From a checkpoint of a small class-conditioned image flow-matching model.
Training: soap at rate 0.0019, 7300 steps, batches of 128.
Rows from block 2, named by matrix and row number. Rows with one number belong to one attention dimension. Each number is 500 + 40 x the weight over its row's rms, rounded and kept within 0 to 999. All counts start at 0. Numbers have three digits each. After the name is the row's rms in percent of the matrix's.
# q: attention query, key and value (stacked) (model.blocks.2.attn.qkv.weight, 432x160, the q third), inputs 0-159
# k: attention query, key and value (stacked) (model.blocks.2.attn.qkv.weight, 432x160, the k third), inputs 0-159
q.72 083:512511440476563504481534512491508467465465572481425406540444491520496551623462463487516531551512464459532507523487543546532563490507463461498547492537531462493513571574503524516437478483512461508452572504481473463505529432551382496527558456568450470432488573529481523461474515490513473517511552517537483515555488511518463511543470504481503481480510541504517531430505495434496407447502465481442472455421480434544530499475441451434487551498494505496546497461481432509512546493499578
q.73 087:519558474476525458546531626506527515549534412441525535450498482463453517465414510518441505463490478510468557402501495492492480548478450537489452424527531465537503484526499515455529469501517419587521524515488528555433460526516570509523530520434497530530560469488497496538517519465492550447540479484533550546466421441542556477478505484533544543522427480500471463517507489501564525509577533537498512545570526527517597503437435500482539484473552521527532492573449532459543492498491507
q.74 074:493489503546482464481523559504494499446474532487538572533516575549491535500522564478561593518503477517496522569427498568588525462509487443520524445479497445499489564483453505503551471475485538489505474427501468525603469464461518514531489555485440504560501460527417464420526557539541439478475466463532439519561471499522527543502585427521521470532484429472481513453504486498427503424506540506463503444490468408536521530509492477476499521464578524529429466436494510515452499533521527
q.75 084:501531495495547415516501571474487490512514515496490513483560537540483470476552507456441506507470547468483454500569485566398486529576552546489466527425584476531479509502522484439495467480522457537475451500482564509546483523432510513509435478514474473561499481420473472465521523455489531524423499490482494528581560429573468432502613513552548520501528504505498472522444537468465555497542550482436510468516404551476541537456466470504509480521462591476568531472496497545480487448459498
q.76 075:493508432501510486506507362495443542566530521540504467501533479493561559440465470522502526469516499482490488467489469573488453466522553493460510444549489526435568447528476556535471467559457492500523588530452436472476507492464533520520500505445470454537518532556522463547487546481535532520508477450508589369544454495441548528406457544486543524529489601490498515534545453411460475467510469517542543497515471435456473517476490487527484502518519550487511480542444518524524470483549474
q.77 088:457544531505451425530513426540464572471515546478510517424551557560468465557505512471518552433493487492534503523473524510546472508486535489517491531516459494478535504438484535502483568493461530477506531529487536536517492517516537546479509508431454502511532513506518474497598590429562418491403424484491558537518510492457445496431503584539482473519540522480562544500496531519449494498495505522502492463476450492508585484593483520524443488487567578473468510528514610456427460437488500
q.78 089:491518456495469467468513543546452486468464568469477501531490500564546508537617524500506427537474497531498527504489484523509545499462465466491456552528590494481510499477523488482470539502513562532447510441489531516565550500515561559522531514567486494490521612464428537545515471527492481458463483519507530577526469491514468505560488493489507492522529456442540532447480474582503465489502484530443519451434381493512512501495474454500558542515514519470476551413565375462433456534530573
q.79 073:455448442510449431551542579531476567492502438441477450494495419445542492531531469471451498511513521480482474427518447515526513546526439438526538518517500494500471492514518535610486536475528537569533535406541563551433434517450510461502525481487472530519451489542473447529522516492579479516489438453478523525461531526554528447460499511480486451447495523455484487543547483449447572461549455525519474543492533482454564531484473465493441556497593471559475502487492505488494458509471410
q.80 091:479517552432402512481537547516459538495548445531452487475516515516486584566489500495478576509503508484505413448444463446564452537546529473543447480517560449445539484485488572486461518468496460592462503500538518478552489514478555464471587526444504530492560507570436463493552532466559486474508469400495533580440444455458480506447463434481480525502455492408494497445519519494482464460498512476517510444508485529514543486474522548490443556494533514526471538517479474530475471563519551
q.81 084:506526480487510476440427474508448499430538495540457511491498525507582529517569560524489481552512510485492476492489454520472474476546577568498510538540502530491527511502516519501521515418479502460429437416459499462561536506516492569516517473498435511498607579465486468518554546522527433481479577503476583537516458464545502466495412495502491531513409496479508478491500503524451475539572426547489439435430466431494480500544528439457465556521540500534480524445579489545461511476525549
q.82 095:540483563448461518539549564548453509556518473537526457472426497547526482455497472514486450460454572514455485487555519501490454549422517500527463565462478506551428533429464483497463565476488441419539516499539508492469497478545549454548508509464521489477488444409467468486457452509508552525507517534456484556516565507471444493514579480561485484469482542525486444488512486499580512512472526503495459477480512643540486544462470527526602462483463478526562488468490529475492484434425459
q.83 076:525512566451490555370557561489503542464473478481435537455480482486517505511494443455534555451421540481529483546427493500477506480531506425530544512516535512508537552436494466488501484518541508535466450479489502464503494551554457562528479443532515415458524580607494509524494551496494528539576497531523551464501480483413535487560514451556518494518463502536530512450522526512499492502504450498431485478460441480559431518428569474574499513511488414495448512525483468502557562535517478
q.84 090:516471410468582484517571535482511483557494527500513491534534500484481508480491492531445512493562473485460499452485515563481488454502478489473460549511472494553575536533486538453534423503583458522491514453486589438618489475478455456549477545456513501587545466418528553472521527452491542512507509546446489466524460495618506430512484484499526456497481496472468503543497454452517512523496537479491479493513463505460569501449363553543548496505471490555492424549463472478523473483455540
q.85 099:500536494467526523515439471497478489517463481428511545554519509475466555525553483524512543496531505488488487456481430502505501514537528533474536458516534461430613459542522523509451502544446542567509548546475543511479452403461415519508545572509478504536545484572544527391528520479490487498494484421520483501493387470536576500428518466476493462503472444496527483560498556476425490470529460526527546559506523532465467439507524513484421538492519535470416532470487515520530412568492518
q.86 075:523540508545448522463485467539482492426519525518434471438499538554445525494496540477507496510511543525495549563472553561565485470512500492515488453551545473458529575485533505484483516433457512495455474515551501534551528517459443509546539443502532549617455549445522498501506489472489409475507468557448545484531597503503481455555499513515516531456539453460461500471435595505391446455479452588524547544525469514534462467509543458467538426514464483495507484447492471491444446485500551
q.87 074:545507475505591473461512526504525542470487436525473525457514486530586472507507490532477510521540480489536514459458574505475620508530471449564515502494510477428460514573527529523528467475520493501395473549488504488520477550525508535468463464601441549470512555487452479533475467537501517515463566488455463533466456439537489452516462484502508525463463517484425438521516507475620463539467432542520491537548523498525403502487523556514486489528506524544509433502466403517542591464532476
q.88 091:503472520486559534561525579483496492484483400509621475476539465440492490471500496532523531578518530498522558468530511476490464556476471526514535564444516477474437496537449459480503471486486489514577550523540510510515522470427492515549481485415506574546383464446445469442534499487493513506493468525462481454567586523538527521488554472503519488495500491522561489488468527491488509432503590513539500588549426477482480515534524424444480452449540490552510478426538518470546465528533484
q.89 098:482482468500560445526510541511493503479433539525486503475563516489499458476447532499522531488519469564479528539437577515524449494456453555456423492478512542523467495533495424409568415467549418488514484494427536468556498565565530475520461459523461424563513539383468460591520537468493543497472503446481485508514500502516498515519513518486482565504517489447519470464491435540526470555419559493434574439465470515521505554475468496505556467502500500578529487471513488492465512480507583
q.90 101:463526537518505536506478566566540588447494449464463559426561520494476477518469526477563560454477500531533462478389541504454521471492432457541460459534480505495528547517514505474512539507478549574544437525457476500555480524441537493484487552541426532522520545484419445474520544485490487552545465456507552589482515462512459479450532468490571534453480442438518512501439527519474533475520473471483591488525608476535514485485533563536472503535514519516454562431482481520493491523562537
q.91 087:461456571503447427529552478453460435518515568485460477478458491489476480502510427469539492469425538524489500575508453551564448486461518520521442537551449493571488522424487478522503500545515480473494456509545429524481478492538496533480445460492459438444470504569580527544417496448532543529530551511505499455544532540442470526547551456542453473549504540571506527454525452495562485447505528474472536502545516568536499493472523478600522520448465464445549423556502534500489545536487470
q.92 101:521501469501557441463551450550457514497560506499494521482544485467519444477507538470468491437510465445557499510577527471508485466570549592490492539493509561473534494498470496490528494439543428507483506546498568508577537591520540483458428458478492554542549453447467531499522558468507552512448517473468508409504483399488506514533516577535559496502539593563469459482594426480479501477532491511497491508515444505443453523507530594505550509548500464517468518516515477460468434481515552
q.93 090:488497466586588480524411522538559488507497520459553445583534551479456499520457548467498469544473422504515609496475543481474570473467415489477455493495482469517437577574566527445568500458567551509448433523506433497469503496479485484531457484518498482550505523458500389494526477507499474428522504510499503481483521495567502477491432465515515531516500530451497481570538439508547514552486573482501449456483474450472489510463449462474501510529499491541513522520509412515442566485515539
q.94 080:512540555489516575568437494475585489519531423522516491518432471550534520430440470449562454506505554595481471519523501494602541446470498503534547493440521526541454480495494461478549491507504452475535523454493508516489499461531521480508486510486462491520465468412468520548420414539478548501586494521567443518469460561456578521497503472505511490499486490552448541486524466551520497488506530483549466541458543514529506574492476524453525473446463445561609531529562532541528539526498474
q.95 081:492420484493557507452512504528464505569496500450524475505513525533523539511526503523475491442548548448496510421555477512453518555534573554536521560541530535481525529535605531460462531500451468556510607505484540525525508513482445500490571554489542488456523494439419474432436488489480499475507490519410501478453474400521520478516501474516486475460445471465518410525499503515445547513562477507503441570485523553532528490448476543546472426541482538486443511524492471450589446455511546
q.96 076:557537508517509459546518586510486518479468481483530544524484484532437500429533469448486434482520588522575473471548512489527522568499500499559463478479542505523444546475465487502477437425474478499519448465476479436519484549580476450457514541602501541484586455554519522474419542507463465466455506551490464522519446442578470492531532424554502501532557490473514501513502516393469514485524526532519551534538518553485481545547505528509455564519485395487520498579503515561504503548503467
q.97 071:495509468554490526554503457471485485540486601549474542521502550509492570502525539496455528477527507458565396560546494559509499472512498470518534520510521566487533510532505582548527464470472475514503498531550504513495562477483505550482535531472465448449409439525517454482505570500492489456460469492562503427503536559469476534462447481498555515470539541405513539502417438488458508558486490423555525468478392508414469440528481526528493520519477550475546503606441506527487480463502483
q.98 075:470528521477497434536460511460512479450518377470519480521476480432533518466477472481491522507434448519461513514458524483481537532459462451493415544503495501489425475468498502441513468466500469522528499463480549469493435483505506535433570508514483490482553553580546566520521531473538539477504468410573459589522483438511505502561558422525478546526449482490473498501560575531445497456490526560406478463498593544553493578492473525448497517543524478522513535455575506526523481556509541
q.99 067:510476484517514492480529511541471522536547559453520426537481578503476477506478423519507437489476447541503488474476495563485508486547530496464492464560479574457533528518517552507518494481512446487447526520523512519513503531503414488456492510447519473462476466535448497436420511506503550534543497641535498478512585506563491492594488506460580454557493453503463531492516413537515477535481413505510544518412482449493513453560418465488521407484543510461447565459547475453486499484538489
q.100 075:508507519476518472510444487524484460505460417504469511504467531469419488464487491499519476496515517475604466479524455541472413510462480467533477517516505491565523564528493476417419510450564468479497440443528498488519490528495477466447564549613508575428539510536514571458433480494439487533465542585500452499463500512529475538511551527611499550527510513476498517528513521528469460438494498504580525563564477593488482517528483543493471517479453382497519502556489521527501461533503510
q.101 075:465476443535451545410521483546553528516483477472537450521455495530532468552511450572525462543498544494495470438554484491508489508469577482511522492499521399567455492460515522547434547446462489522479524550527457612476529421452488522462505516503519565503530487490434544545470429530540507472532464524452519425506518547479510573599455565474509505530490569581555544527518490522445494459490497528509548523485483488456513438503582473451482449464487533525496530438484460479519445538490523
q.102 070:378519357531528442552548462430520513522521493525502490507556453534553497492491522522547471507499467479480511501451518479511439446497517450492495455532455454451480460503599463526556512497511515494525439607539434550474510434485451569476556499517516458576476511592450560520501526531473517532583505514492501535514531541519514532527488557454535427483544493515501517474472524566531479549460449522504507522444430477520602491511506462532499455494471526532443513518509490452501485478512523
q.103 069:516515493500489502492549529545548533413401466474526533527549504566491539447454457506510496450506478548510483513452551528539465447519520477576473450593456418516481451450499474499477564412484469450512537531528462455442497574498495443428576536531532463524514504593495592459486476502483526450469584457477452503496501449526464486465507546492492516487551488522466507438440538454479476502493484528482518530501530525497519438469489548524540486500473486429532485530441441584557511561512441
q.104 070:491481541525496494527461510586470522516505538475532429539537569527469475515506456490479511517533507492476501459582518517455519467475387442554490535589468449474487517533516599557443519547474487501531459506441515522473468402497497511446472510552518586453432389497480540540508465548496538529507502533505554469498466496437509452483543473472543480476478518507456496515520576475508482450541513533519472558518551561463441566470496569548529502508485444374501547511493541498502483474539479
q.105 075:503506503483497506471476502469527527451404448437446472494522540482499456453521470472537483507592506479548520445495551557499491478507364473542491537511481486523484565447511472560498488401504494526463490573498490518457478516542456449530548517546515479479509527464484531525445461464508509506476573482401452569479475491499452524583462588499498435413560515532461548520540555469451466554567493502521487442519544478468507527450491509515497478500476458560543584513436507517449563493498526
q.106 095:522497541466455485343459500560510466469507598435495457473455518525467482562504540477418490529538509498467519545475493447523495446597528559537489517499550483532508452427514527506466562439530561463477500512439495460504521502487574514463463528487502534523492505506518553450527564572550510453501529559465542467491499468480456587478509501507522477491482469512484447487531465453537523445502454500539459507562537414526517477479487537511548511558491494382504496528545447425483546502513473
q.107 077:478481546514486513522519534461484451463480562493526543522522518449474492504512533439522515461491541491519516492512490448465511522510526575538523513491503554543506473528541424444471489540509534439525501467434446413469459564524467532522420408598467452477461493525571448418472498495498465531424537551532511456555503460509538408403484501472457567481533482511527552545467576510479515508471498503580486550533522505487439520582497465532453473525557442486556536540528494543506581514512534
q.108 071:529454507539491527426514519497469544486552565522534479450445515547528573559547455507507518500434510545510514506486514536530530442559492528489552530458534474491493519445493455524502527457550495513486457532486458493486507494539522566521468545589513533561471482456519419525570498571534516511521477502380516540498483475472504507522521522510473495449468500433537420453485466421519455476477440457545487494561431465445500528481570587538537538508525560586512528514460455429438565511428495
q.109 078:559579536502494481458511465548489536546526461466442540506497476484492434482506522451446512420519500477506479451558488521531532532450457530520461513457519466513513540538500479428506513510526503517448513505534457498495469464503539544478584508538465522494533534526535515496545418479514507459535450488489473569487448501508444414580465505522490512448510457408582584467559600514421547523466531471537578448550530531498439525467509450493517433487524486494558424455514564571573494485503479
q.110 069:517509481508497500501401567575546484474548572495509474512421461523537544505462482489497466523493446457523441493464540463493421494552560487512523533599489540538532543400447549599465534475457484523515517491430487500572457475490451524507456529516535531535461499487538510495512518487472495504493506473494566493484560523495429530433518473449459446445411516565478443551452467469503461504493449482520385429506506547505498466512450504455488505556456445457466486510459459440475535475485496
q.111 074:431481500525530553484551568464535505569560502482515467510482527521564562574535476479409568453491466502459462497546529449504538453484480420483516517585495477468524493468499487499488487506552466514540538622547491567532506485480448537544481490433502449519475560431445498553443476484457558441548440517568467500529515469511520501514558477467538486521497426546524479499440558512477519464563534514475507489515499443481512545459477458523487455451449430560490468410527489470483524509422507
q.112 074:428526455482522489514517495487536495544500428493477478501549558461515411503465443510534498461467468496460531484458459518492508485440543469471488457561484521436543526501515486500518480556493475512499407520494486469484497549481484521498580515512431448452499516567477600513445431452582516510459386461570471487486551520554479521605483498501472478565526480486544547527494522486480487549465532502472544433533479427545488513517425492440544442454492515548423436478452521552522454547523528
q.113 076:508486461508521517413572437506523503458461516461475596520514524554479536448532513481549496455429510536456519459414419465513510479471573501467505493426524427515511530500569548481456489533492576504519481520532436485540505565498497528441481509497550486437560475528453545435538428551490477486527466551503488475507413503538497504602467527475525545503483496469534520422530502524455556548516502541543538531473479534442566477500553493545530417498553449494488545480516476535528504457566451
q.114 082:475552522525547505601480578494438566478432354482521534465562439514495527450511530457500494554455492545515481453472509508537489560466430475571487491496474470519488528508486488502525543498488439542503481522531571482440486467546474414512519547494499511456513497612435483518524531441447497526460470496511428576463495461520463473576518520527481518450539488475488481510496538544452560492487510485475466443552536588494473523448503479465468498543492461521457564445456456448471448511493503
k.72 089:473467587470460439450500526550487586509546565513497491473544506493510465470508539496494468405475507563516466495520467424430458436567507481469495534466479537504494583443462465489494514480502516396492421468539504514504439498490544496472532559575544468473511467493543482482489575516483475533563515521477488545502577535444495511501507532577518500432602529508544493470521479466535502403510507536511515558463527542480508517551557562525506513474450438537503557529491560525458441455456468
k.73 097:555501447456514486510512508437507541573472453519458447473471465480469543458457499527495518488436459532448492475474467530493545589503529525509501486510504477541494436573489469479547448572493480551530499506493414518460454483472539438492479432420488477444582493510505445540522479453426581525503477458466440487468458517527523457489488449505528484524424494497476434555514476515559503543561511514543580410511582525534566470484478453460455498427497567473530450506438513522552559474503533
k.74 090:456486532548500532462563507474475501571589540486514463495414458465515468579517496474471499430440553472531476505509490490500525531478549508508481499506516578541489523477522440639478477530504544470471502498511430488414520548520509559497532482534525480439525536598541494506443526506451472544483539511514535495526522443482509540533517420504517467525526432569498509446511479451469506396516475557468454520464547493541493490512577521564508518447465505443528466593580517490449509532527487
k.75 089:510514528500474479603551475440500476519549528465546406553445527512476491520504521503476516476486541439522520487529426492538501568445562521442497483435511513583439541474537514488464500448412490391477468516565501494491442418492463543511553467513533494459483462514522457492517433470499434500491569530512526534529553501560482498506462512524538481516483531540538541549498512495425489472506549519502456500527440518441546472510544437471526436457521498529568521575496509451568555428480430
k.76 078:517536474488469480604447568574503456546491563548533537507484484453585481526476470507503518489506547506454476502487455512502470512487539581533496458498483504502541423526505545481496517464554534509479500479530536482465491466527547471488518501540481486536538541526573447530537498525558482486413534473507539465453438456524499613464421402428453475533479481537491519503524532538532445593541522501442472513545475459553535548388528580452477528528513489519548476537543546520454520547525512
k.77 083:556515509480481530500564463398489526500534606530461472545481531516487568558574490504481519492481504474405507533510467491511494504484539417518500510565507500541524497577527489410444542521492430479540440497516505523500528446494482508536504521528444414475480588536527566530482514488541504469495540498492566581443461525522474469492548467416518557549458485481534553453449571503517483479508554529452528495482512523508551517478471493548499538458532496444561441510446412465511440548526552
k.78 099:464475563573453517499567378460455495481527533488541475531528544490485495515518502482497518520469498522547478541555474517524502433481559450464599569503459489485520480463511551566418546504482522449540538492516506494500438484522447527510502529514468526456454505584576519485493552474497447543482518517471513484509558607457501438510585494584473462499552536568501552502534465500420516429499483543506426526481470546469505518598554463505445474533514484517437501539507519494521468511471446
k.79 078:556437485497461437499512554481467534562583510473470510502507474463546566510564455530542508572432578452515439407493470487534575559465464496447464497489554483445529539533551508510488575486467460512483571445414482456439521478445492547512490549468539493437531461546510531475463521511497520467493477470457520487506422473502510470503464519550465522541490463470657490495536441527505536490528512464516524470444465566519483530512492463467462503538485551517480517442454506516512439486460545
k.80 104:567544461421471520522496459420499537506554544484490485489495443509474494534533480530522571492509504517537463465504450557500520561564535517506551524593505466467602519465486523544477508535483483535494542488534552509520492387455448543495545523496510509430521514572561522490525526492559542548548497526510548524491485519489540523503472542467504473531470510445499430504489450434431564454516426512536568564483548555478504455521474468492467475428556495483485513582447580585517470553499459
k.81 081:495513497525479557513564535487471520535507461453491511471522525506431529470499494518514501495488541445521540538485447515462422490477501452451583456562440415521572481455531459535513556556439500462551474521528497524426491420455417502552494490520493471517442458505542556480406457395480504483505453552481557517516559510436526530551499587451489517523514512526469506527470511477445486507530509442535466566495466569472452548474536485585486548532440464484485528534463550478507530588476494
k.82 095:492549426508589476492461454484495475465469529491480454503574483522513462484419494535554508536577470504510593500441494545467506503505442529457489454505468449484477547527502425478492463439580442494496550540506470484506499479471463559503471435485485556579470489531470477528497546473477497455521486507503483497483510520561511490527477477441490539512555532421539551465507494451458489510409517473518544547544462465513520567538423442480527461489538586571513560444470459574443488419558547
k.83 086:439513556495553545502424532536498490520435531503445586551581505499528553486515485471480483495486441520507510473469480539459477489459457486405507515583526522499570525459486439503517496507434556417489461458575446507529448461519494547515527541607504516521478501519472491466540519436456444512485501420537468507552523480468493490513435521518490460547571501452499511523463504466492477547450471546524508444499517446551411523539485509483474552488512380495464553439526591534487477478510507
k.84 096:506456556486395510473533471523496496433489486519500480499529424449534471477418462499495554574555519484546436511520505531498507537519435470516475457437534516513478530551463539540488535492501505473520477525534438484409490443568517544490514424507510533475480458516585507591508473577523488520501474482522498505445518515432468559453380505492505511478515515487466555425519466496528484461539530513528476539503528497500518575516607542501524458474505595433578507542483544443441498506519472
k.85 101:459519529447433516480525475516478511506543451458482545466455482564510552495509526515459513473436480408490430480505426500540532606583526544553547553599567498454453472526507552512459528515458475552462554430514478500543516489465508510469589497439524483512523516554531448451534514515576536533469439480514501552478476515447495535448440514516459437501427490534550492476483518493434515511557486519443498455494517457533498521521558492453493551519540520452499472509501465485566479576585463
k.86 083:555515501506527533501451454504507485451477537498454575580491546528478486464510553511422455504476605516463414467550486549535469466526557534543476528490477498494477529529497479429450556538452583468494518456465528508501509422469519466457546518564507538493444455420471563420458485480538467511475543570494457557527600569476461481499529508528486493547541522513546579493421563515498482489522540480536462468433514551459480461555437451483518517479491499463567507476517556516518500473457497
k.87 090:519462449497579542544571459536614580505492418539551425521578487505467472499443521510510454469525496500514482535535537521489547467462451465455504499439394555444518490419502481523555491534481519460564487492532495543474505460504496460464491526520553503425501552482454463441506387543455496480543489515520501509501515477496533518463486494458560491493497520504435495533501443484587551531529508468540488530467487448437473468544563537522474520505520462546388525480474477489556510560512482
k.88 092:545529519528544447458598562455454422484472495529454487527514477467519517539534446481517501517524511450443454482593423533510548589521495568543486519378577513556464519524553523544494486480555473488422513483564471529470472593512526480489492479488532571479537430512497566474489479548478536541455538474471507419465521507559530534567492464524459415499525496512525437473502519543501573471530520526506494519558465497447463497468470520494472511526499529505558484529500502512541465423478452
k.89 108:573475530485512495552554484453515503556496471541552509482477527517485457467453475484519476483463469521494509544532527473526476507439522513500483493435415521585492508449469430490554515507516494431514405478542441488470489546597505444488477463531497473462481435524588531579472476477532533578496557526551448467504557546538466543518528564520505503535539537526494555456526458456566473545476543537510503497537576493536546471455492472542553424451479461541549465559536566535516570463451449
k.90 098:518502420493484613541480500452587525533525494491480452502428527524524496546511456488510497465482504514528439526449529447457570527406530460476500453499454469481521540478519458471575526544540446468497530496512493486418474402530498499485544600519511433442508489563473518427435501480482490553529494493528471583547447527478515476487471544536553469479437465496483537509477508483524508519488415492482522478491626515515438440465557472489446494459498475477425491519439530495530545512495472
k.91 086:466521474537504401451512498553485509454522511554474466529554501439557483555515535529519558472485487518534517450455489426479462475482456559468516489492528543465572513456475443499596469443488485501469470443519542483572493566558494523533500427518445521536533512464466475560561555500476453502460516441523513480560504541539482497468409523493492563528570545446495450513498443462453474567431504510466529440489428425516571434506485504476531484527477471535518515490494516474456494407517578
k.92 106:520514499516490523475445532482476471507485483560487526526451507552547456561498436557521463610577516432522511519520473550499507522422425500487491436473491476507463491489444451584479471447493516491528464518564451531501479387544510514513516459592520564539436459443473527550501419470492504452499523511458527544521543537439492527530435515444450517493545495525514564488500507443536439494456495468531544539529458429456482521482551484442519514515463550486545533477510501502431554565571464
k.93 087:521450510530469527504476496510541559480519446493509517478453536558555553432545516470486481431487527501498460499538516501480552456529481461551488499439456541533446506441490511448510509618459526469496494479469497550456536544494547461513438507529472436469521484555456456559416504550465493514509581570481473502544557528434508450523517516534527481483457467556444463505543444463553477525488503495493441568478553553449502481533538524598472553485442550508523476521486540545495595444520397
k.94 092:409483492509548453489531537519522449577527515529506456525495481458536479461418502496588473526523426507528510482498584524460515475554482531482492488531545495476487506460422449488566446511539471516500568514430538506545535544527478575503497442475488508506517438470507485504499506514478559452558465488472457469498493443535542482553523454487504523453535398467472453551516490571490473468416447479466461537482540477511457592511438502536554438483479581572488434509550507518558513444437530
k.95 083:479559490510425499580527519471504517482461468445434504483475495583525505463456421529497519587489495463530510498479482532486548524526485456499563417488549472476444480467493513538503508537424482451524485433557441528507489366465512453507508497451582548483434459542463431485526480528501533515484464516535530598509545550572490612446439508441561474507548520531494511512470547490495501445531523497465506459472477476537459494484546454447494518469528565518526510513511532548514508516549437
k.96 068:509503499522481491560540575542502564497498470463462488533545436517518571498434554476526479520496521489449493510503525470491492534444491452559505563510511446499507513524565498464492535517486463479503608502492501446477493575481437511601517594522491491539526487449470547485479481573458545474517485534483484466480516507522511455572555510496505515439520548471482499506455561549444564456535470536508441507555481556436425638411456485528580460457466441520529493525485497470497497506431506
k.97 073:547543505478508519529463448514529512474477592504489470558523513533473492453451513462437421460564485518502515489489467433504465450496451478490459496534457608494499490486525521515501483530513577453447447419511469408462481507534479506464439511553453519476513486514615525477513513516514470569479574471516438465454453498530466421589454524495466567500514572496477502522548486452512473525535507519493474488532519508446562495562474583569486530523522498464543486482467471551422479442460571
k.98 069:459521515500447563595475591509506516474496489511532564497507439510479474494522519508552541546497513547482515491458529467519485547456532498558503448432564464514457478482490478459511596448504490474554502546438416504573480471495551453511516536440527570537494472535446497408449490531438486534534473480485438515506505508461518482369536467503424448494504432465573463503474454557493505477541549450425477525479522523492589445490556500498510518517531494482580473491561509547485497480473504
k.99 074:438638415460538514448413513513446434492467472504568477479508474510543504426467480494513496488457575496479576485496453537466471565452490546479481475514422544447511473547494464568515503490584492518533502458429526530546448517474491541484509506544426487577533488536426594514491480482534502468486536441467550495520535490532504527448514477461438474535561547543471500578511519491543496532464518514431456469535532489504464509492495501502454488552505490436457501484492492539422467551534526
k.100 074:542470461523527493499467483570495488411484501529449504488477484543460522472435565456544486463450505529527533501532520512477422492445529455447483488487484430469471529477488496414427518458506493495536449487448482498488501514512417559536492495512501563526492502449507616446421480501519464548501475502537471485405477538439460537491526526571450573482507568480493571475447532564473479458489503507508554485472532577474425586509484508515535539544490404555528438556496485501539535527511544
k.101 076:466556472495489531524435485509504509545488475515496505523555457408493545560518400549477498493471424577513508473458546478536494442455411428477536502481431531472513471521489547501547522542483444521581507518514446428528515439486556509446430441481441449527498500515546508565528521526527543484516524521569488528432478542473475493462536488517475539553424512494436495532508529527633488545471475503465507465512490519550491557454484574457492521539455517557473460566511486455444502503526524
k.102 072:412484556436536537457497554520498498497469497566478539470565526436544470532496518530524548474459464406537523577452513467498481506537525470478497481479429435548473475588461555543480491465509540522538491480515484518536369519461548548439488526491496486495512490476492529560518491465506521412448534495540495528494536483434467563472494552496519496497489510538523543501494491472528485536448564545430602521543469438530471477439492461478485459489468525549463535456479448505439486493621492
k.103 078:510507455475522512517478587514509481515483559542489528489557522481549513485480468450502546472417556436517468482451476475558488504555495507523451473382558519514452560457488478489475514434502500448472396490491520512502479573438505477523561538413532514435531487448490433432518528520489523486477509441530499463474487465518454517496535509547511466488567506558488469478498590499459481435531578489438456475509449505485510596427492514510582508505479538528581486534491451487592503479459474
k.104 070:532482513525533495548597517465475500525493482420467499515479456481497539453481489499471487522530479488524538499574509488471502454546424499487483518543582495508510424519481473470511474556475543516479485454520523518450568446492469426554545549492490474483527520416520521437534490481446508464532437500594483558541459489474555542551451527493500352446440558493468416485428537452490544548521498507505529444537552479523513542491463475496517577506527530503496555500508581511593488540451507
k.105 068:525511518457476469498400513500490539547429399516484479518482475497543530482527491549505489479535527437451541423534493508516462548605487539501498458550525463478487479520487552546406499561429517538474495587510515559438513463482475520565545448516521550546514439456467546509477415410515544446414493484497482557490494487470477451513481478437492479480462508538479516470493504473454533460455504428504483521507456497466459564502477585465524470507480446583543517543507485489514468584501549
k.106 075:494500502574462535466494525493461426509559563491511521513466461457538499526511482565427510515503465492460486480532466519456513511377491510421555541467469504469527455558494555506428508496451428446441523506457569461474493416485569485482470489556506492531444495495523452435516555487424531518574538459480560543501524487501478478490600402499492465568510561561495463446475553509526524523502478557490505491471523538543444540546488470483534507544504478471510529486500536451467410518433483
k.107 080:601416467536534465538541509522450535501516509471472481503522454422474512462467552509496494506535527544561464502572555481512513563514453545535483469503510507502546508516450465480495580553511441499457513435407543484540483550498443541535522499428529529475527472413612468577467484520531537530480431504510512493456439428548489446520497510477516584484510543425473463479528495450455542496502493492534512495508533533433480514506447524458539464484502504526526575486524564573558466440499457
k.108 073:464465477483488539466418408498451494539557456436534455506515495497519502478503517544485497555502487497395529502547458555470481465521455536447563571572485477542556492560516563444476490514468578515506569492536516497491485482497457515458443569566498506453496543519577479478549494415530472467535517593470482516504495527473472501637551513543476532453430528438477499506559446498489463519459478536548473527455518509439491449492447513488488503504502497549430497462534543466501459506456459
k.109 067:483481470460460520485457531540482563463457507440517479522571518547425512512535535565429468489499550525465533523565493548576476486468495477609440514504628468495517550495562534449479537537522457504460555510531519505510489511582544497528469502505503512459523535527599497532431490543500448511493508481474447511486508536427543555440418500462475544475493423444494555442502472545519508485503530478504440432488524487499489425513475527459547500552504451466505474535525563532414478534462510
k.110 078:538482401561498510501638495468469489532507555555534526479432520524519518519499485520499495515530478455571490454450521452464504470533502551466538541474493504465570501538504509454492457454511510463485458409463466465518552529451464522440512523490519491504522515436520473423524551554520525530546533508566565522514510444579436570590491519432527424531475509493524533502461512477520528506494507514491561510466462530536491625504545484476494519503515559509535561493501412523579466454463491
k.111 076:500506430469505511481551498465511517544483420486481553517494502419558516520455468541486475517535509554436524486528506510546477511442494463485617541457509452465554460536473474579473472538482507524510493590548518526491471425518496493483508492538416493439510540475540557507487484514501554543598541505445450516470442463526538516533462530512397522516420517538530489448463477463492476500479514512501527519540483424514526470400553538532479474517511492574447494434586463536486459519474587
k.112 082:485586477470451508473388553507506499506475438485498537466523508444410459480477490480542466446460495508511471466449466476503425532514574481524483466522471497519512519474506442481535464473521519488558448514484548476502467567535616509466523460527513493537592519584445526490464447474479488510474476488444507478508502509544490498392566492590486514553485480499510426494503489541509506496521509451511472504524533509522572396484519474529543492554500501501474460585482497523436555625482528
k.113 081:493540466536578506420531475514488451490439540543478494603543512499625526514470514529517497554534522517523488477532503536440510443479434451500472505467461480462472512531494594502535466490561483540516461561472513393534474542529474553496501481449512511571541498503498502507501474501405552490462578478453455507463513476475531561401523471485542561423541476466503457512533488539540489527491540550480493509519439579480503556460468558484539510536436439505501447484452514484443505537512462
k.114 076:531505484482470520520488577488557546502485534509527482552519510524490511498477507412475484518508585564565464482484534492564543509496557478469491411460506441525455578437493489454480560429494460530564567550486465492514510519484459467504552545436528550470524506472485587474499421512517466498551423487510428533526528517477512574462449528456450459466490520456521550505474562463520511486453563489523574515501517534479470432407530447515505459497489498508536486452492503464485491418402427